Rows from block 10, named by matrix and row number. Each number is 128 + 24 x the weight over its row's rms, rounded and kept within 0 to 255. All counts start at 0. Numbers have three digits each. After the name is the row's rms in percent of the matrix's.
# f: spatial gating (model.blocks.10.mixer.f.weight, 112x112), inputs 0-111
f.0 091:161102130145181135116155096115121121130124105120115094171121123139124153138115159139134140147122151103080168142143112128101086147152126113145094100170130088125138103170129131142116096121122099138162094123084171125106147130178117159093130114082165125150111101130142104137165149111145147101100103136110119109136108146147097152141150177086
f.1 094:135090122144134177158142147137132136113125131123145134080091105133121095130128116140101105108125143131094128152069108091112152117134122123131159132118126126186145109125152117144131115147114169155120131133154124155148139139141131146190097135134138148143135126041103128167142140131142166215153156145122145122146137126148138171147142127148
f.2 101:151117083103137107106086111109147154128126082129157139150171086081145094152161131148127099113130094130130190113131150135131151135112159120123130087174176125117122121134087128141135134090109138088106146101112157131127133166144149105137112159140153138139133146123110075137126124080113140104153149126131056151121132108114159133137118122124
f.3 119:121120108091134087127112101145099132197079139081139116112125119112142125111120090171112141176153131162113111143116174161139146132129145126109127144143156112105153168131139123125110126151147124101125126131157165158108110153117109121145156094135191152118152139129154110142105102166111084137113127156081068117138136140133153152144111103127
f.4 106:094116087066122155128099113167147121131153141136111097162117155110131108120155096127122125122135104124139077126096195159134134148124103090079110090102140122142131115123117143151095120152116124087102135104140101147150137150171120142172145155128112160091133078101107125139099094111126125118139119122114062132105141123108128125104123103130
f.5 112:188122100121088120138068118175137137171151099153087142122134107104130130136127138163151112110100146182148134133108134093127123146076131117113147120134118155157123133160107136107136161114098144103129105117118120088128136121182082133138130127083105139128119109146103148088108147104125192131157157123177127108129156135127133156150126107134
f.6 094:140091131093133138167102130159138092094136138097125085166115173123106137114079120155121139109120152099132140101137122145162089146132151090164108088106128120147152163158098135120093121114087107127105143157108137161187105145100121121101140154153121123150147157137148102158144169133139126135099110164129127122150134130104172156112110082129
f.7 095:142104101141085096150127115147141116125161126091112204123126158160155178139135124145119095118147148157126119149120173101116142151124165129144126201107089115142128120070123137145102183110121090143136132113088114147105104130145127155128104103132136132079120106129124109134095134137127139130139119169134110093151160131131098096117136149150
f.8 120:109123164127081102154148131117159139165131145141128145093123136123116147104119156147133085090173136174085132141136113130124157103121159139139112190147119106152105121118129116142146142152103127113082106119130143136107135170162160141137135129148119156110135145092086107086175069111074099131166144138129117163130121149119122171133140140143
f.9 104:105065096105116119148101159133110154130161106113123149147143145127107086150151157085173146108088138172114158138170123111115128098147103092109151114106114152142149146123138160128175141112147141148127132136170140093101078117147141175159123112120102131100093131138112120105164137181133076142142144160125110143112138144127124114142107135135
f.10 104:154185136099160116168121156109069158119136084157117125150115129130107151127125136140137096108139098141099110093092120131151110132120110125127139153139134153147193145165137076117101134128116146088085123137130130118151133158096144104096117109092122124081097110147123118118129162102113154140157110141147103120140156107138081100151142081113
f.11 091:144133125108102126125144128120185087117117192132120106148159136103094147123083108146115141109127100102120109129107160134132106145118149120187164117184145104086096115145138158112125114073120159161151169161080109107143115161103116154144133111125123147120160119126132176125157136131152115108126130135120107154148150155084124152118104136135
f.12 113:103154142128104110105102085084150115189104126158138125161193119148160112129130129154148089109169095113129128104122164130139117138121151140152115057113160129125148142141125118127136111176151130155137143140126115110146139133104111157080112160163108124085112123112174106122121133069094124116099171127147144127130124124136133094130135147133
f.13 099:084112144122135198143116163139158130149169120162143130161075099166156120097121151127104122155134149132136114106104113113095136142131091177111119112131129105139153149104141162117119128188141125127153139159160156149141095112159146085079131132126122120140104116124115120111138144139129141160082115144147129075107174135150104096119101139126
f.14 094:163129135101138131104154081116158139195125165146163156088150109113110152154107108112113105134163116148156068120154118161137104124112155139136134101129113164143123088108089121147136125150163100139128148090100079136152121163144132095111115156153113092133157159113114140153182112095120126130129153137115139143101126145137098105145132114161
f.15 097:078097152134138158129101102085111138120177079145123071120111148165172116120143154122108110089111142087130126138150119146109129136180144113146161148135133138132145117109100128075138145143139143104125155121141131104143145072088137130121151172120139119158167132139131131111125142110117130129076147138101066117127155119133138157085118129148
f.16 105:140126137057114131169112090113181157128152124176160115117131077132118135185144152105145130187134116155147124162119121129116116116151090092101159159103152123157134127118143125088147085087119115133150132159126116131130081139138158122097153127165113158115151103135127145128150113118101134154157105092099124108133133146116128141152112151115
f.17 108:115175130123114116156163127117120141122144135140101119114145166045127119126110129118131106124112135111136154078107095189121148153118086118142143090162153109112142125124101104149134116115128131167176078124103145113114111106116126113144139133098143147172176110128132091127119121119157153156160086091098081146146126129124102101126108104137
f.18 099:131121135121094116143095116062134148094152134103115123149100145143131143141168126090110111148102143093134146149129106130093113129128120108108149116141144126119108070106114134105085181105087107125125116116083064142104128128129148150115108103166161104149160169143135150185119116109133129122121170130113090142118119083095147117126141119155
f.19 110:111169110110060068076099111132154155114115105119113163108139125131055107106140100091107150122121131104133135109142099173135132115110151105121120133142136102089113095138115130127150128152111131155144124117130171116163119111139176173096126132159142136141171108124127125129105159128138142127112131135087134086102120127139096104109105085129
f.20 096:102135142100133131126089127138103141139148114168090166144192200105117111126102133134106103146117124141106143118151109135121126134092141131112128131112161078125099110103085172162124128140164153134130125127160195164142163113127095111141086113132129134120128166092139129109116140113159174136156123120088117130138110138132121096158150108095
f.21 106:098107118139126140125148166072090151178147110119115118145131145060127104169133110075112114145149135133134132134123156090129145151140120104111187152090080155125165125182113140109125101135130119160127129116110143139122107121109152127148131120118115166182151118127100106056108130135107128136091126141112152105136120098134102125146112143120
f.22 113:144153138178121151115142103105107119118133119121138140121162146137180113170132148175141122104094129162111110157135104181124105099114123129085095092122156122151071180132128160143093159138105134120065159132127135140147149146136091147165132125121108143143129118084092119102133138124126116094154161146114146085147104120122131153093136141124
f.23 114:101134162125151128127127075139093144123076098113128096096098130125146104091149161147117134158092123171156108119130151126135113129109121120142154176163175130082147092085151155164149137128142120109071091143093096136111107167119117142118121100156156143149174136083123110148116132150139137144090106109119143159124152125116108112128119136135
f.24 107:154138174164150157090102144149123171112091141118118169148143153120094155092117147165126148126108153125139140181146106157112124118159184134111096092136153102127144135139123139201169160126103137126138110111116107096096170126132124154142134094147144127151101157104107128129116132086127088139113115124126154120141134096135115168116122137165
f.25 092:146151135099135115158140110146158109082104130162141121151132113129122107131182135125152153162130080118150128110187152084103206120129146126144108109121119128144122153108142104142158146146065087176108153114163123119139141104163113151128129164108143147116117099131105086107128095129111137120108142159146097144160147123148108135125161138139
f.26 102:095134096111124120178105106133106125132090136125122132142104164108114163120157135133147122148150164133118079113108179160133168147109147136119129087135135201162091146147141124113119169101154103101115125103079107131113118090132145137163138140152148113119150159099123144154141139117068130158133101112105120137139155100141139095106120128171
f.27 114:126138137143115129118117125100111116113164128091076132100115127100155155167136100107134117148119137121132194121134123085107117128128140138129115087140140086188136110153122164147151115146160145137114136143095143104083121105164174104186156163115134091129113148099097138125130097131111151100072159159100132108156129132129110156151150122131
f.28 100:093142127129113147113103069121112130162149144127126121135121131200134115107125126122117160133147181105132169095113181153117103116048136123123163142143125139177143174139138113148133128139111112095148134116095116102115109076134161075109146145102150130127107142139154140125171148134143160106130119151110123110129105123107103092113124120149
f.29 105:058115121146091125134133145077147122124138123103138128113133118147101152166092136123116167136120120167123111108120105117115117132107159114174104163113108130187161110156132144107094122127134144114151099094157177125095106123113190129137089122124161147103120119156132104149116107134145094112127088151061117129144111115120112116139094131103
f.30 105:157117123191119090122111120114093112123127130148118120153118079107117155082127136104129117125130152127135176102150169129129102121094083113093139167117146156107177144122135185154166155155117124102115080129080125158099109116106111092119101123117128138127142120141128146136105143163133173117161117135162093118097144140128130081126125148149
f.31 095:095132192153133132120115123090124102106121137093108135125139126113103120193143139117109057122107158144114140099115131123130110119092127144097147153160137121096111105130093069112117122124098155135083120150160130127120138129119157126151162154150120130091159173141118122177121122103118136132113151104080120114162108079108108109114107147106
f.32 092:131128126181100158128121125157153090120131096124140126122107118138117128128145150151134134169126142114122152124110124150141104142150138146110124116125132161138131103093119145179116156194110102131161111121169070095168154120124159132139155081157104112111117115094081135113125121138108146149084091125184078084104095154152132137127105127129
f.33 116:159098126109131129147126125101096142118110159130146114130178100136166135172118135165147133125111096116137094130126161148141129157085076125120094143114090185117108111110152144173134149170151141144115101072171151116097150112102124154080143137122159102114136154103166110125121090141147106150136146121152132121140146138138091140151161138103
f.34 094:183110118146136140125089127136124105133136157123124165124157122152141126140120114110119136178145156127085128129129142155120118112186202133091152120164134105129153139116148170163130133144121105108129166157143130101143101101131147145114101126103156100097107131116062137128136123181114115111089150092072118089143127115102145115122144125140
f.35 102:135156107173131114119129172093107115101213161124092152170117116161104104121137108150090133080134134136122127154112108145112128107103162139119163127143092126111126091120133130126156132136129170108107181150144106169134115141093112149122116120135145131116119112138183112169087077143100157145110094118100129131141143124131159116122121111141
f.36 090:097087077129115120104117109130167145087169097117154111131114083165092156135161116160125168147166119151125130114132106151126097149117114148102128126126128157119167135141152113150121154151158082136149154150102123104159104132110130115089124104171131162116134090147105127138171116136170141095122125132100075111092159141124106149155117108113
f.37 101:085120134096093113102150116086124162146139098142109112118144137152151167114123120115124093112122108068176112118090166164101133153139145162160141160124110155149120131115127080128124154108127115108108138150151121156091117114166154131161143133153132145146102086111160156104118118116111124093138170114067107161122117136127162122116150137086
f.38 110:118152140146121159117130128076149133195148130101143130131133113174124122121106108133173175162178142100133107161113136103104118144118114129116112162089107144153113131159143131116137141132163144111106098122160126158106085133096103089114125144153186184155098124112131132148129103062110089086130129130128123114147140128131135144116114118148
f.39 104:092121104157110149125079147112106140156107118142114104116138133135111117147142148120131123114112120166142120120126097101124145122119129154160103157167159128110090106073067088117141106137140118125140078186142126121111151134100120136099148160102179114122150088162128138131095182130154145135099102150123094102100131137161088121140169133126
f.40 085:151131158117162119132146143087127141137138115148121126168101156122137117083099166147141119122105164173130123127115107116068163120137082137135153118151135137137111122114143127123125123098101113156126112120143142116153072141122056118119084126124151088094098165130155170097131117114177135133121160131142093102139154171120124087163150110123
f.41 100:176124102130163119138206143130143129103237131148128122118125107124089136131153122118090099126128127115136159142130130133130107120107107068149116141115122136139135164147129100127135110123127157115144088116120133119157157141104123167083108174156120108135150127092106106115131165164101111152118122152099124110145126148133145142129157100128
f.42 102:133120131150163126102150109147139095167122112171170151074173118131103090125151144182115102140158096149112150141115102152103166157077096104133108148134134141092145095155140153125130118149138126078135102124127091132127153132150149095133066131098146114145118123163140113126083132149134114165141161126145125134141116142122110157169145128120
f.43 099:110149140183186124138124150136104099142143138150141051150125110141127090116134131123119145157137107117154137113138121097145096110085141110127102084148122120159107094128121078091097130123113130125128106104144127117122145085160172146109196148086131148130182084131127126146112121117120164164115112138139096128131136154134109140148137118113
f.44 122:092134105146165121107136168166119133153086098135125168140123131110085134110114108132110164113130136105159129161127121146121122136180096093149146144149111144137132133166119098145119092129125100138164160128189164146128132084145109110159145113090086104078123139083153136075100108108151102114095143145127125108140122134131130161145148107144
f.45 096:182100102128142097152134129162106113115110132118128156182163151102101158146161148185139146137187122118142106144170103137122120068146075129134115162110127113116151100134128126152163125143107114162113097125139107128126108128126098153121121156132110146130145165140144167105155106073106105126116130135114110115127132134149180153143166122150
f.46 093:114100133121152159081137127112162144132116105165176110158080153094101123094097160160111113145135115160170121146149103114126085153116149135183127128105116179121118098125160113159116147161135110133155112116112135125123162128150179135109084087134083135124094142101095125147133183098111149138148131153118112133134141129119141147144139135141
f.47 092:126117122115131108144161125163167123170140145100126113132123156097173139137152103122126099115112105103178102091124125085125142134115110114107095133157116112131126111139199164132148124145106146098116132133099108139151128087137129158119129169091060134168096073159117131154101104157116151093105132141122164121159137153131155108109122129124
f.48 109:095159146093129106145137183157142120118135122146141146131140187150133110136130144100114138125110126132175145180126140088122100117151146172140135153131094150180128133090146125121086109093127145147150138114160130095073148115110154163133148175147117114107132107083101114114142132052157110156124101131133093134129110134116125118116122142125
f.49 101:140113179106101148122108090122114134110141111162151172123121101134133114071136090131119102129118137185115101130103094143153148110118128101132152164051148112127116123134116146133128143114119150145169151161119117109167113129130142135161078159166128145126149140107070103130150123146127171110111146112090118105090127126158102131102111150142
f.50 122:121167108136105153141132140148160138128112175097181160168126136098134145134137139147132119107103166152156165127136134163135127093110172110148147147092124131131147112137112114096107163141065146139155138080166148089128111142170152143114124135099095103102090105094102141092093142101103090152146130144145142106125125111118135170119114119115
f.51 099:156123109119161100122147113123110139129117106141114141118144132129143105146161109126127140144172126140128117152140103163160139097118163116103174124161123064129144115078122147095111143143127138142094121141190102127138175133140156123141077108103161083114108126134131055158162147087076139109128137138093155131142140108150138147117135156126
f.52 110:121130142133132100135099137144101102084121108155121119149142126116162139120122129143141119118125120110108159065145117153139110144131102115136129139127079146173176104091123101147178149194101095119126126132109119138174141141130111118136137134155157110093172163123164125139120121084160061118150105108082150089141137112157135114114137143137
f.53 102:122146157111098149158120122138185143104159153152145116085154103142103107096146120100133144106125115084111104100121128106124178152069098104116126104121137130146122187128135104113142130151134132043116128132164128139135160109143108105109131117098148122124137085102125158137136169127117142131146112161123194147120135129126128103104158146130
f.54 105:118152097158114154110122099129147117123163182155182172160095108167171138115133173141133174122146128157098153130162162156090102115131139117108115127098135128139101192151160128133112146099110131119141125131178115116167172147144105129140142138110106085141152126116154138122138114111120139096141130164113082145115126120115159158117135126135
f.55 097:152096083098111142123140086129184145109087127158164146113136135109140139149149139147123127130098104112084120161180112130125140152129090123091148109149082151131139135115077131138130080116149178133143146130156134089135154102108138098149123109152127149148100170119104120104106084154119102164161148106156123170113124141121115098124119128151
f.56 083:143086102134089129132120134105183144128110126141153154108137084109115161147137103124108134156131099124127070105125122179152144103128118124077114164088120102121136174171165096100084149138148123153128136156143136109101094167145152149157128103100114128114123150135113155106147177153112135140142162140105100122151159132114136121106102138165
f.57 097:127110124146164144125115104111138123103124101129113125083208118102136143170098107158123114109139097095094119110123096174130114169142142157119133114141141109144149117092132118134152182166121130083124194099144120152109098137134123095150106129055082148118167127139107128151117123145135104121122128155136097094128140131124115124151127133143
f.58 107:151124144117085152124166152146122129155161175138107106091153181133101130130128124073136122114135107163131111095129123088117141130146160161163089156085116148114137120139101120117125113122129146140100155125125095100131148115082108103139127121162113120173171064142114140145132137121116120130169124175076120091134131142115093158123123147151
f.59 104:104085114107118125106154099097125107138166130133121127155136181084171135135129169184083103120148144121103139164096128148165121099133123106151140130139146123114094124127135104110162156124163132089141124123099167120113123103106105114151116155150119152137083094138165088105109144119125098121112154166095110092130134086135099106154099152121
f.60 104:139108143140115075061135165123164149164168143164121194126135132097088096122127150137110115125142121066150129107157153146135159128114154107132117110085157124100169089137152122079089107146113127117104118123119153151103123112135142120121121129101135136100156109166128157161163125093129105143136152113094122102128114123133164120126112119137
f.61 110:110129109114102127117149095123100150125094129123147118136146132140128141129133146137198104162069110149177165115131123173156134135089121159089144116143137118143171116146065118114118136177116148132137121163142143137140180119136111153145132091112118132129126085123101142161158124146090145146179074130087150130133096136125132102125137124145
f.62 102:131140145175140141164146159105155125100159108135171127120117111131113156139091135178116117102124131125131177158128112135117113153125145125114120098141129104137125099118052144136120131106120061095139157122152149161098130142107075131154157144131092167139145161111117099113124161126126147103104094133088121077086107126106104145110136132127
f.63 100:142128159102143122117154131140113181178099078146110106138080118088125096127105137115147131139157138125118116144137157149064133153063100125138122141157122097100137138120135167154123123135103172133149144154136102126121081107102119148145079085155148123156137132163148127139138105132097138106164143146122148146157124116156094124150112140091
f.64 103:093107131178114127157123149095127108081121113157135139148099109139157143095104137152130133160134130153148149129171143146141146150081138149140119176113116135138166145116114124109058107090127129105127109129147143138159079097100123101093108128136149110142176141097132130094146091149143147166182088133133140137147136106110165146158131133117
f.65 100:067143122135125095139122129164124119131088108143120121110130118124129123137139132114121153100127104164100152143177149127110091135132125159127163140147076091137122125133156157126129127158083136150126121183154145100111124108142104135120133073148125123148170116089145123091163141148130126118080115080132155075134137077143117172140172141145
f.66 100:123165089155130152119087112134126138132171149093117127119132130106133101119124180177118167155111107142089127121139103148111158164144126159159134099117107154123127161179119107177159135137118137090108147109089174161123088130115124142115117114076115117139092134112094155143064131120127106110104112117100122111101126167131130157142130140121
f.67 096:144093140079141140153141103126134124116133145090176108149115167129159134142132135132156103117125129154136102101107106086152147125129120123154144148137137154168133098075107104105139063092092151134151153108118113084130150130110120101133147114087143103135157074119131142128179178092140158128149143145126126144140151128143147096116104161091
f.68 109:131079110138088149141087147128157105136162143101097101131110151124164179154097096126134099171134125145140104157136111166142093137141121096130139157144144175128118122072125128127166114100112111079175142130101081122139166120155133120106119127125153126133133158142123154136087129110150107139095156110166133093153158121125151106146139158109
f.69 096:146144126093140115136116116113164159131118084088101139142127101163165154148165093102147160154156115123142165115081114118132117110099161150101139165118143125154095110110098137126126129148147137108167109086079128146175112123081136165114089113091104159137108113155140116123090078086114096103116128128116130135130143108124132144109108150106
f.70 101:109088131117093116164115137133079124141118094108130109124124117099105086154123131138107128113111107105130106128135123108100127141118112168146133154158098125123158130150159171099075143154113130086127128145063124134114152158146097100126081143147085126165106108111095087133126143123129117118094089055122089109135096102126127144135113115116
f.71 105:132155110135067102159083106133166124100136166117099109125121118165152121144114126126150136105107136165171131137075138082107133161165102195145129121130100102162081129136114161142133094103157132124143107076112157155115167097138131140139126102151118152103104134149101109131158107108125141124101135138100104172130144124128133144100140121135
f.72 107:104126103169153130183151109138161148127147111120117129091116104052139133141141109127129175117110152088133149120071157151122116134108121152152139130119121127132140149109152104098124113156144158172127104160120160125141170114129110120095087119118152176128112100157142128169104122125104086140155118093139162163151114107101126118131085115117
f.73 093:137156102135107150137073148144126111096141136118154078146093113148139164149147098137159128112124110159114122139063126129124137115129098157153118107162183113124146110184080118144143112107120127187135103099146133137149129169100112133142119106107093144115148164144093114090160113122147117157142119117163175124119092133128105146138109134109
f.74 098:154126151112122172158189114119125144156115130112090144124115113131152138089103140143113143128091135111104144143119120119116104094147117139166064128138147114140145145130102094144090126133131079097140147160110090127043121159132168157162170121166164104151111139116135156122155089146143131134084140152112127104126139116120128151119126113133
f.75 088:125125133126127131118122154113125085115123148126119162162175120085137150145115146151110114141118162104072158154129141135107168136121132109111146151137142085160118108092137069150147162148154178139105102125097129158152161167109117149140181097104128107121093138131148153129142115129105144048115115096141100145118113105132131115150153118137
f.76 111:174153171159144123168113127158105123099123104145109119158120153167161134103120140124103108070170072131138124120149063155135131131080141089111121139120094124140104097119126098139138104146146134126124125129092105141093085101123113177122095122139148133126190144114126138170169162131119115144087142122142143129141122121110133145133121127109
f.77 102:144115126131109157084109152154135122123088120102172091118097172165082143149168135145133173156125102126121119132093150098087142132136124126114074124151153133138089102149107119131118093120113095127102151086153119125107180110122143121151165143149129113115135191109131105120165140137154141167096093118109123139118143127111114142098102102108
f.78 110:140074127136115102125117132091140123145117129135111126145123095107142077140150094152157085117125087096130129099134122150174136159132169137118123125135132094102086147134069131106100134145143086124127139115156112136165158137160118113146112142124150109097153112152159205129110072140107113125119139113140186090116157125147123133110144145126
f.79 088:087107090138178134110134123134105152124128152124116141143136093142163107115146160098123114148085141160086100199115153163145138129090160147119112120109119089118122094110129154131125106131083127131118157141137124123156126135107131102158149125146125087143095107181132183179113103115130120111158120125089130112168127166109102106129101117147
f.80 099:159085133124118159118121110124120117109124138146132116160142153132103128108154093127104146135111155120112131119175129192123103217114145065156099135149123112145128170120095133140110112114083122116106117126118163066128123133153124093151122112137158130098135135146108146069178127126132168131105112101117132110114115142142148141117153123110
f.81 097:164105128132095164118107112110108137129145132139144140101101106124175144090151168145114158156096123125156139110142083162142098116170144162129098150096142106100130164091102103160113111138101135102141098159137099149136141160121127125156126134106138121116163165122086133153153086118148155115158107196141111098093143158116127158101131138124
f.82 108:161091096136114059147122141091093090133133150127152142124139111140125159152109151135101113167119142115118133155172194131142120108115105108086164181131101122131114160134149122104142103093165134125119102170136161114142107175154124114122112085146116177140146123141095139097145125113146128134163117090109141107116143166137117143125122125149
f.83 105:160097152152141117138148121176106136118133160116105146093157131137101147117113188157144170136088116158162144126141147127124131110183140118145157150120162155118141109156169158140144133089108116102150122128126105118127149114138136115143110115112187155110110122089142112163122163130139126111120148152083107142167106155160170150086152166134
f.84 110:105125131105128123111124123143067112136115137140102153134177137136120143124128149149123121133156125163142133165121143114126093144142161091140158100138105144128178134153144132065129152125173160115116151126161125092114183104106157140088145114180076158100095147139146148115122118113104120136119118116181128177138120125164162145150148132100
f.85 121:159168162182130137110125166100147108120141109121108149127151116113170109179132119135160107129115125138117123181108139132114126133108088148113098087155076142177066156099133123108130130155148117135148140134125133141119106122074152080144141141143144113113146103098138120090098136129138118094139144094085071149125120125146149142113117113122
f.86 110:116123167113135091090139079161128129144149146103134133129118141094113137144101119121152177135114130082132134137180099092133129104094151149113135158136137139090108121122156124097169167117124131122179135158141129101127143178166088145141127131169088112120133153108123158144111165138129123138087114094106146121114133177100122071109125113110
f.87 111:109118147141134118146193162106137145137131090138155111156141165131126140166121102133169122098099130073130105135136158118124144127127054100173122171087135099165153109156119119107146121123139113139114102116153125144087161113118151115105139140129117139149092103177102134166147098088139140116116180123102115146134116113114100159109131139120
f.88 096:124139162083146122128109142112171104090131139149161144146159143135114128121171134096183101116143179118136158140112097132179130147128114127092126143129101160110144103113120082057122116150118160152139135145087186118126113155134123117114073108137134113149167125098130132134113149143084156154116150144106134155115125123126119138153145124167
f.89 113:132143103129169151130155131168158142145130098107156125076138148105115122136145122137145105111104091140105145147074111092184127084166102157128085123117108162144108159101141157128143169096139127174138108139139154080121117153125098126131112136135150110139095148098131103138163145115101163093107096092093146123140106100141146110159129135121
f.90 117:124124128136146141126129125079116164120156102102092161150105178111137123136120101122182109079150153121144161139137137083160122128122167133128100120130088151134122109193157136069141167101157102109141150159094108110110107092075133141128115117198174106121145144112130120122142114126116139132133102124112122143125148134132153131127158121141
f.91 096:123105123122145159140119135131138087111117095166168130118133132165133128103182133129122174116135105138121095128153137139158157132100128132156114145100094073134130076136125128121110070149142098147171141150125114121110133168095134109124085186117139119135106152116141070170098136156106122091090106142118142124123111123127106078115150142147
f.92 107:125133118149135120157117148139139126183124136132118147120107119124100097136137136137155100146116091152135128064097115132142152110084135089120154079126110160127125128095139148139140116102142139161104113115127159090144149163105151159121107080104149113164088138120173129072083107171131173133127169142082156114097136126138103125102122141130
f.93 105:113131172116124130133131094100135162107178127179139146117115109130096139108100121144110173158162131165111159127127133152115091112140137096092137108098136179130120127144153146079088164138103129091122151130143143134118178115145172146097112101150091133172156136117130130073128137111141093106120137092126121101130099179115118140133107122121
f.94 101:114143138131116091101106128181140166099115150109182111133139138096152136125125115111099106108138149122097086123138170164107147123109182109163140133139142109145128142113125124126088129109151104178172127129093107116094128150158114146137113153171128124168124111094140104134109137174107156144116055106119133117104105150122131172126106128102
f.95 101:099153093113117106137109115095124136196116111124166128127168114121158162080143094117124141147148099101160114111163152131140123158139120157127106202129174111114134151139121120148106153105123106182093102108105124142115129152144102105089096112089123125186111130128117126088147135118105141149150088111124138160131146126143120151128114145141
f.96 109:152119104126113142108138097132150115102104123123118121124179090124152175154144142104104135153135111108172171109151116151157162158154144081124118168138145111100144103150100096092109153140170113099170123130131139130167137110089133167090147096082127144120120195107126121143133144133142115105131085137083143128113120136108148153131132102107
f.97 113:194123133090144098082176187126142110174113078117135138112133117112112132116120136096114122142166098166136140130154150117123123114111127123149149127109133154105138092153105119146128094136145086151100096096169176104092143153164079159148111125128124134133138121147100138124100112107108132163176122109115123167127110159117099121128124122121
f.98 102:125132147157131119195155171117126078179136066106126156103118133130124114097124150133179157146167135112145116089178156125101140120113115109135114167105123106096129101156120110118129137102153135098117153156111138119100125143149121155122128178092126125103123106099134134157128103160116095153083151134164125081139144118109139129110115111116
f.99 099:137182114113146161127119127111095118153166140160134126116123139178137139151123137097158095116144094127156151130146193114121155112129143136150102115128141168153142101151114143115122155100091111117108138131152089085094129134101159125176061126109099148117122109170126127126168109116157156077107136112138165147123144154098101125143119110138
f.100 113:059086120169092106153121135128140117152140126129139081135146118137094152148131146136103115131154139126114126119104114131081114164174159109117098154108099162119118119178155076123135139137103092101158140126147094114147158120180135108121119143129150144102112102123109123124100120141113123102096102087089169098111112137103098125158144108100
f.101 098:138147116125119124153138141136162160118092131133182119120147142129094138089157084087132150133144110135210126139143099076109144102154128131141153164133203124142111115122114151091117107150098140141111112108130163160139133134141169092103141117138148106118112120159141110146118082138126107111124121100151149136142111150147192110112142131121
f.102 044:140095114131132157138157147113129132098138135106130119103126169123120127114118126098141153155096145091101139163127091169136107160124120105091098104116153100146099103147109123129128123138098165113106125161140120130127110101139105144186101115117123121102126143168113165141149134114167089118128085135130064082103069106151146169095140087121
f.103 059:161099076139121118105152116117112097131142112107131108148065163117137169172102168113141107124124089137120144107088132116116135155068160109149108112112133135109123100141105138125155118124114163118104117135104154109144092165148082149127131098147123142069125146144124116144117110128148100109141131146113076103113106081138102126146170090124
f.104 050:104069101146113147119137136114121134115118109115104148136108142092142146166122185135138098136080089141121143125114131153132124110090122138129152115088139122137113078166135097121152089163116094133128087178143102127127141171152100088172117121125141148126105115118115131126106087155122149131130110129114096116136141106128044125156141094119
f.105 041:133083108106153146119174135126111101140127148123137122123120176125143133182090153131159111103110108117118146142129111166100110137083127103140111113087121105109106098141141135141132121128114136117136092151112156129095125137140136093139111078116116123112110120178117130110160152136126114109105105148135036104117112091168073109098163119118
f.106 059:153107113111074137133139167102104151143133097135156093162123135109131143137113138152135128102123113131111102123136160140136114138081117130152119093121123136146138096121111114174135068164116160090166125110120138079125113146100122113097118111132144111105143125140176063157136137128069138127116132158115143107084152102146065133114117104155
f.107 076:134114075091106094148157117114123184149142106125149140104124137143158136138116126037167098132090134120121118135104120117134144140114163125157141134094091123153094115134140114127112104143077148133141170107147164119122104108139121106113118130093139104142170099137183109106148116082143109101140127105138113098124157134106096114109104102125
f.108 055:155112112119095102127113141132081089133162138127123148139105117102127096186127132087152143155158134126124130103130163101110136131096139080114113139143139156137154088164115127108200137090125115133112101118114139065129113108113078148142138118124123119112115167128106153137091149133122119113107128166142108093154133121082147069136120138102
f.109 073:149071152122144107116163120133136129122180161132126173143135148156152145146098151094118135110101076115110156139126110133076139114104126151156137130103132099120131142111109119109114111149115138114126098129130137091135074167128106131166083121136127116148130121153103126138142099143155118143102111130161074100164137054142099090111161122152
f.110 059:137098123142122132153128170110111078110178129111146106139120144165114118169125096138173142090107076109107159131102133108090123137097113133145135118117111119129120121142154126155123115147116107106131122171154112101111122162108128143183115111143111133148108109142088080104132122141153113104117127166131107118138162048148081152105121165137
f.111 055:145067110129113122138131106121123115137136120122130119130094144136178139157119131137118115115097074136093157154102137110125137137066128136143101136127123109124104127130156120109114116134108136124105120138124127151135110157154103088167106104156120126116133107146143093101142082127146130112102155137145083104115141122178031079134167102094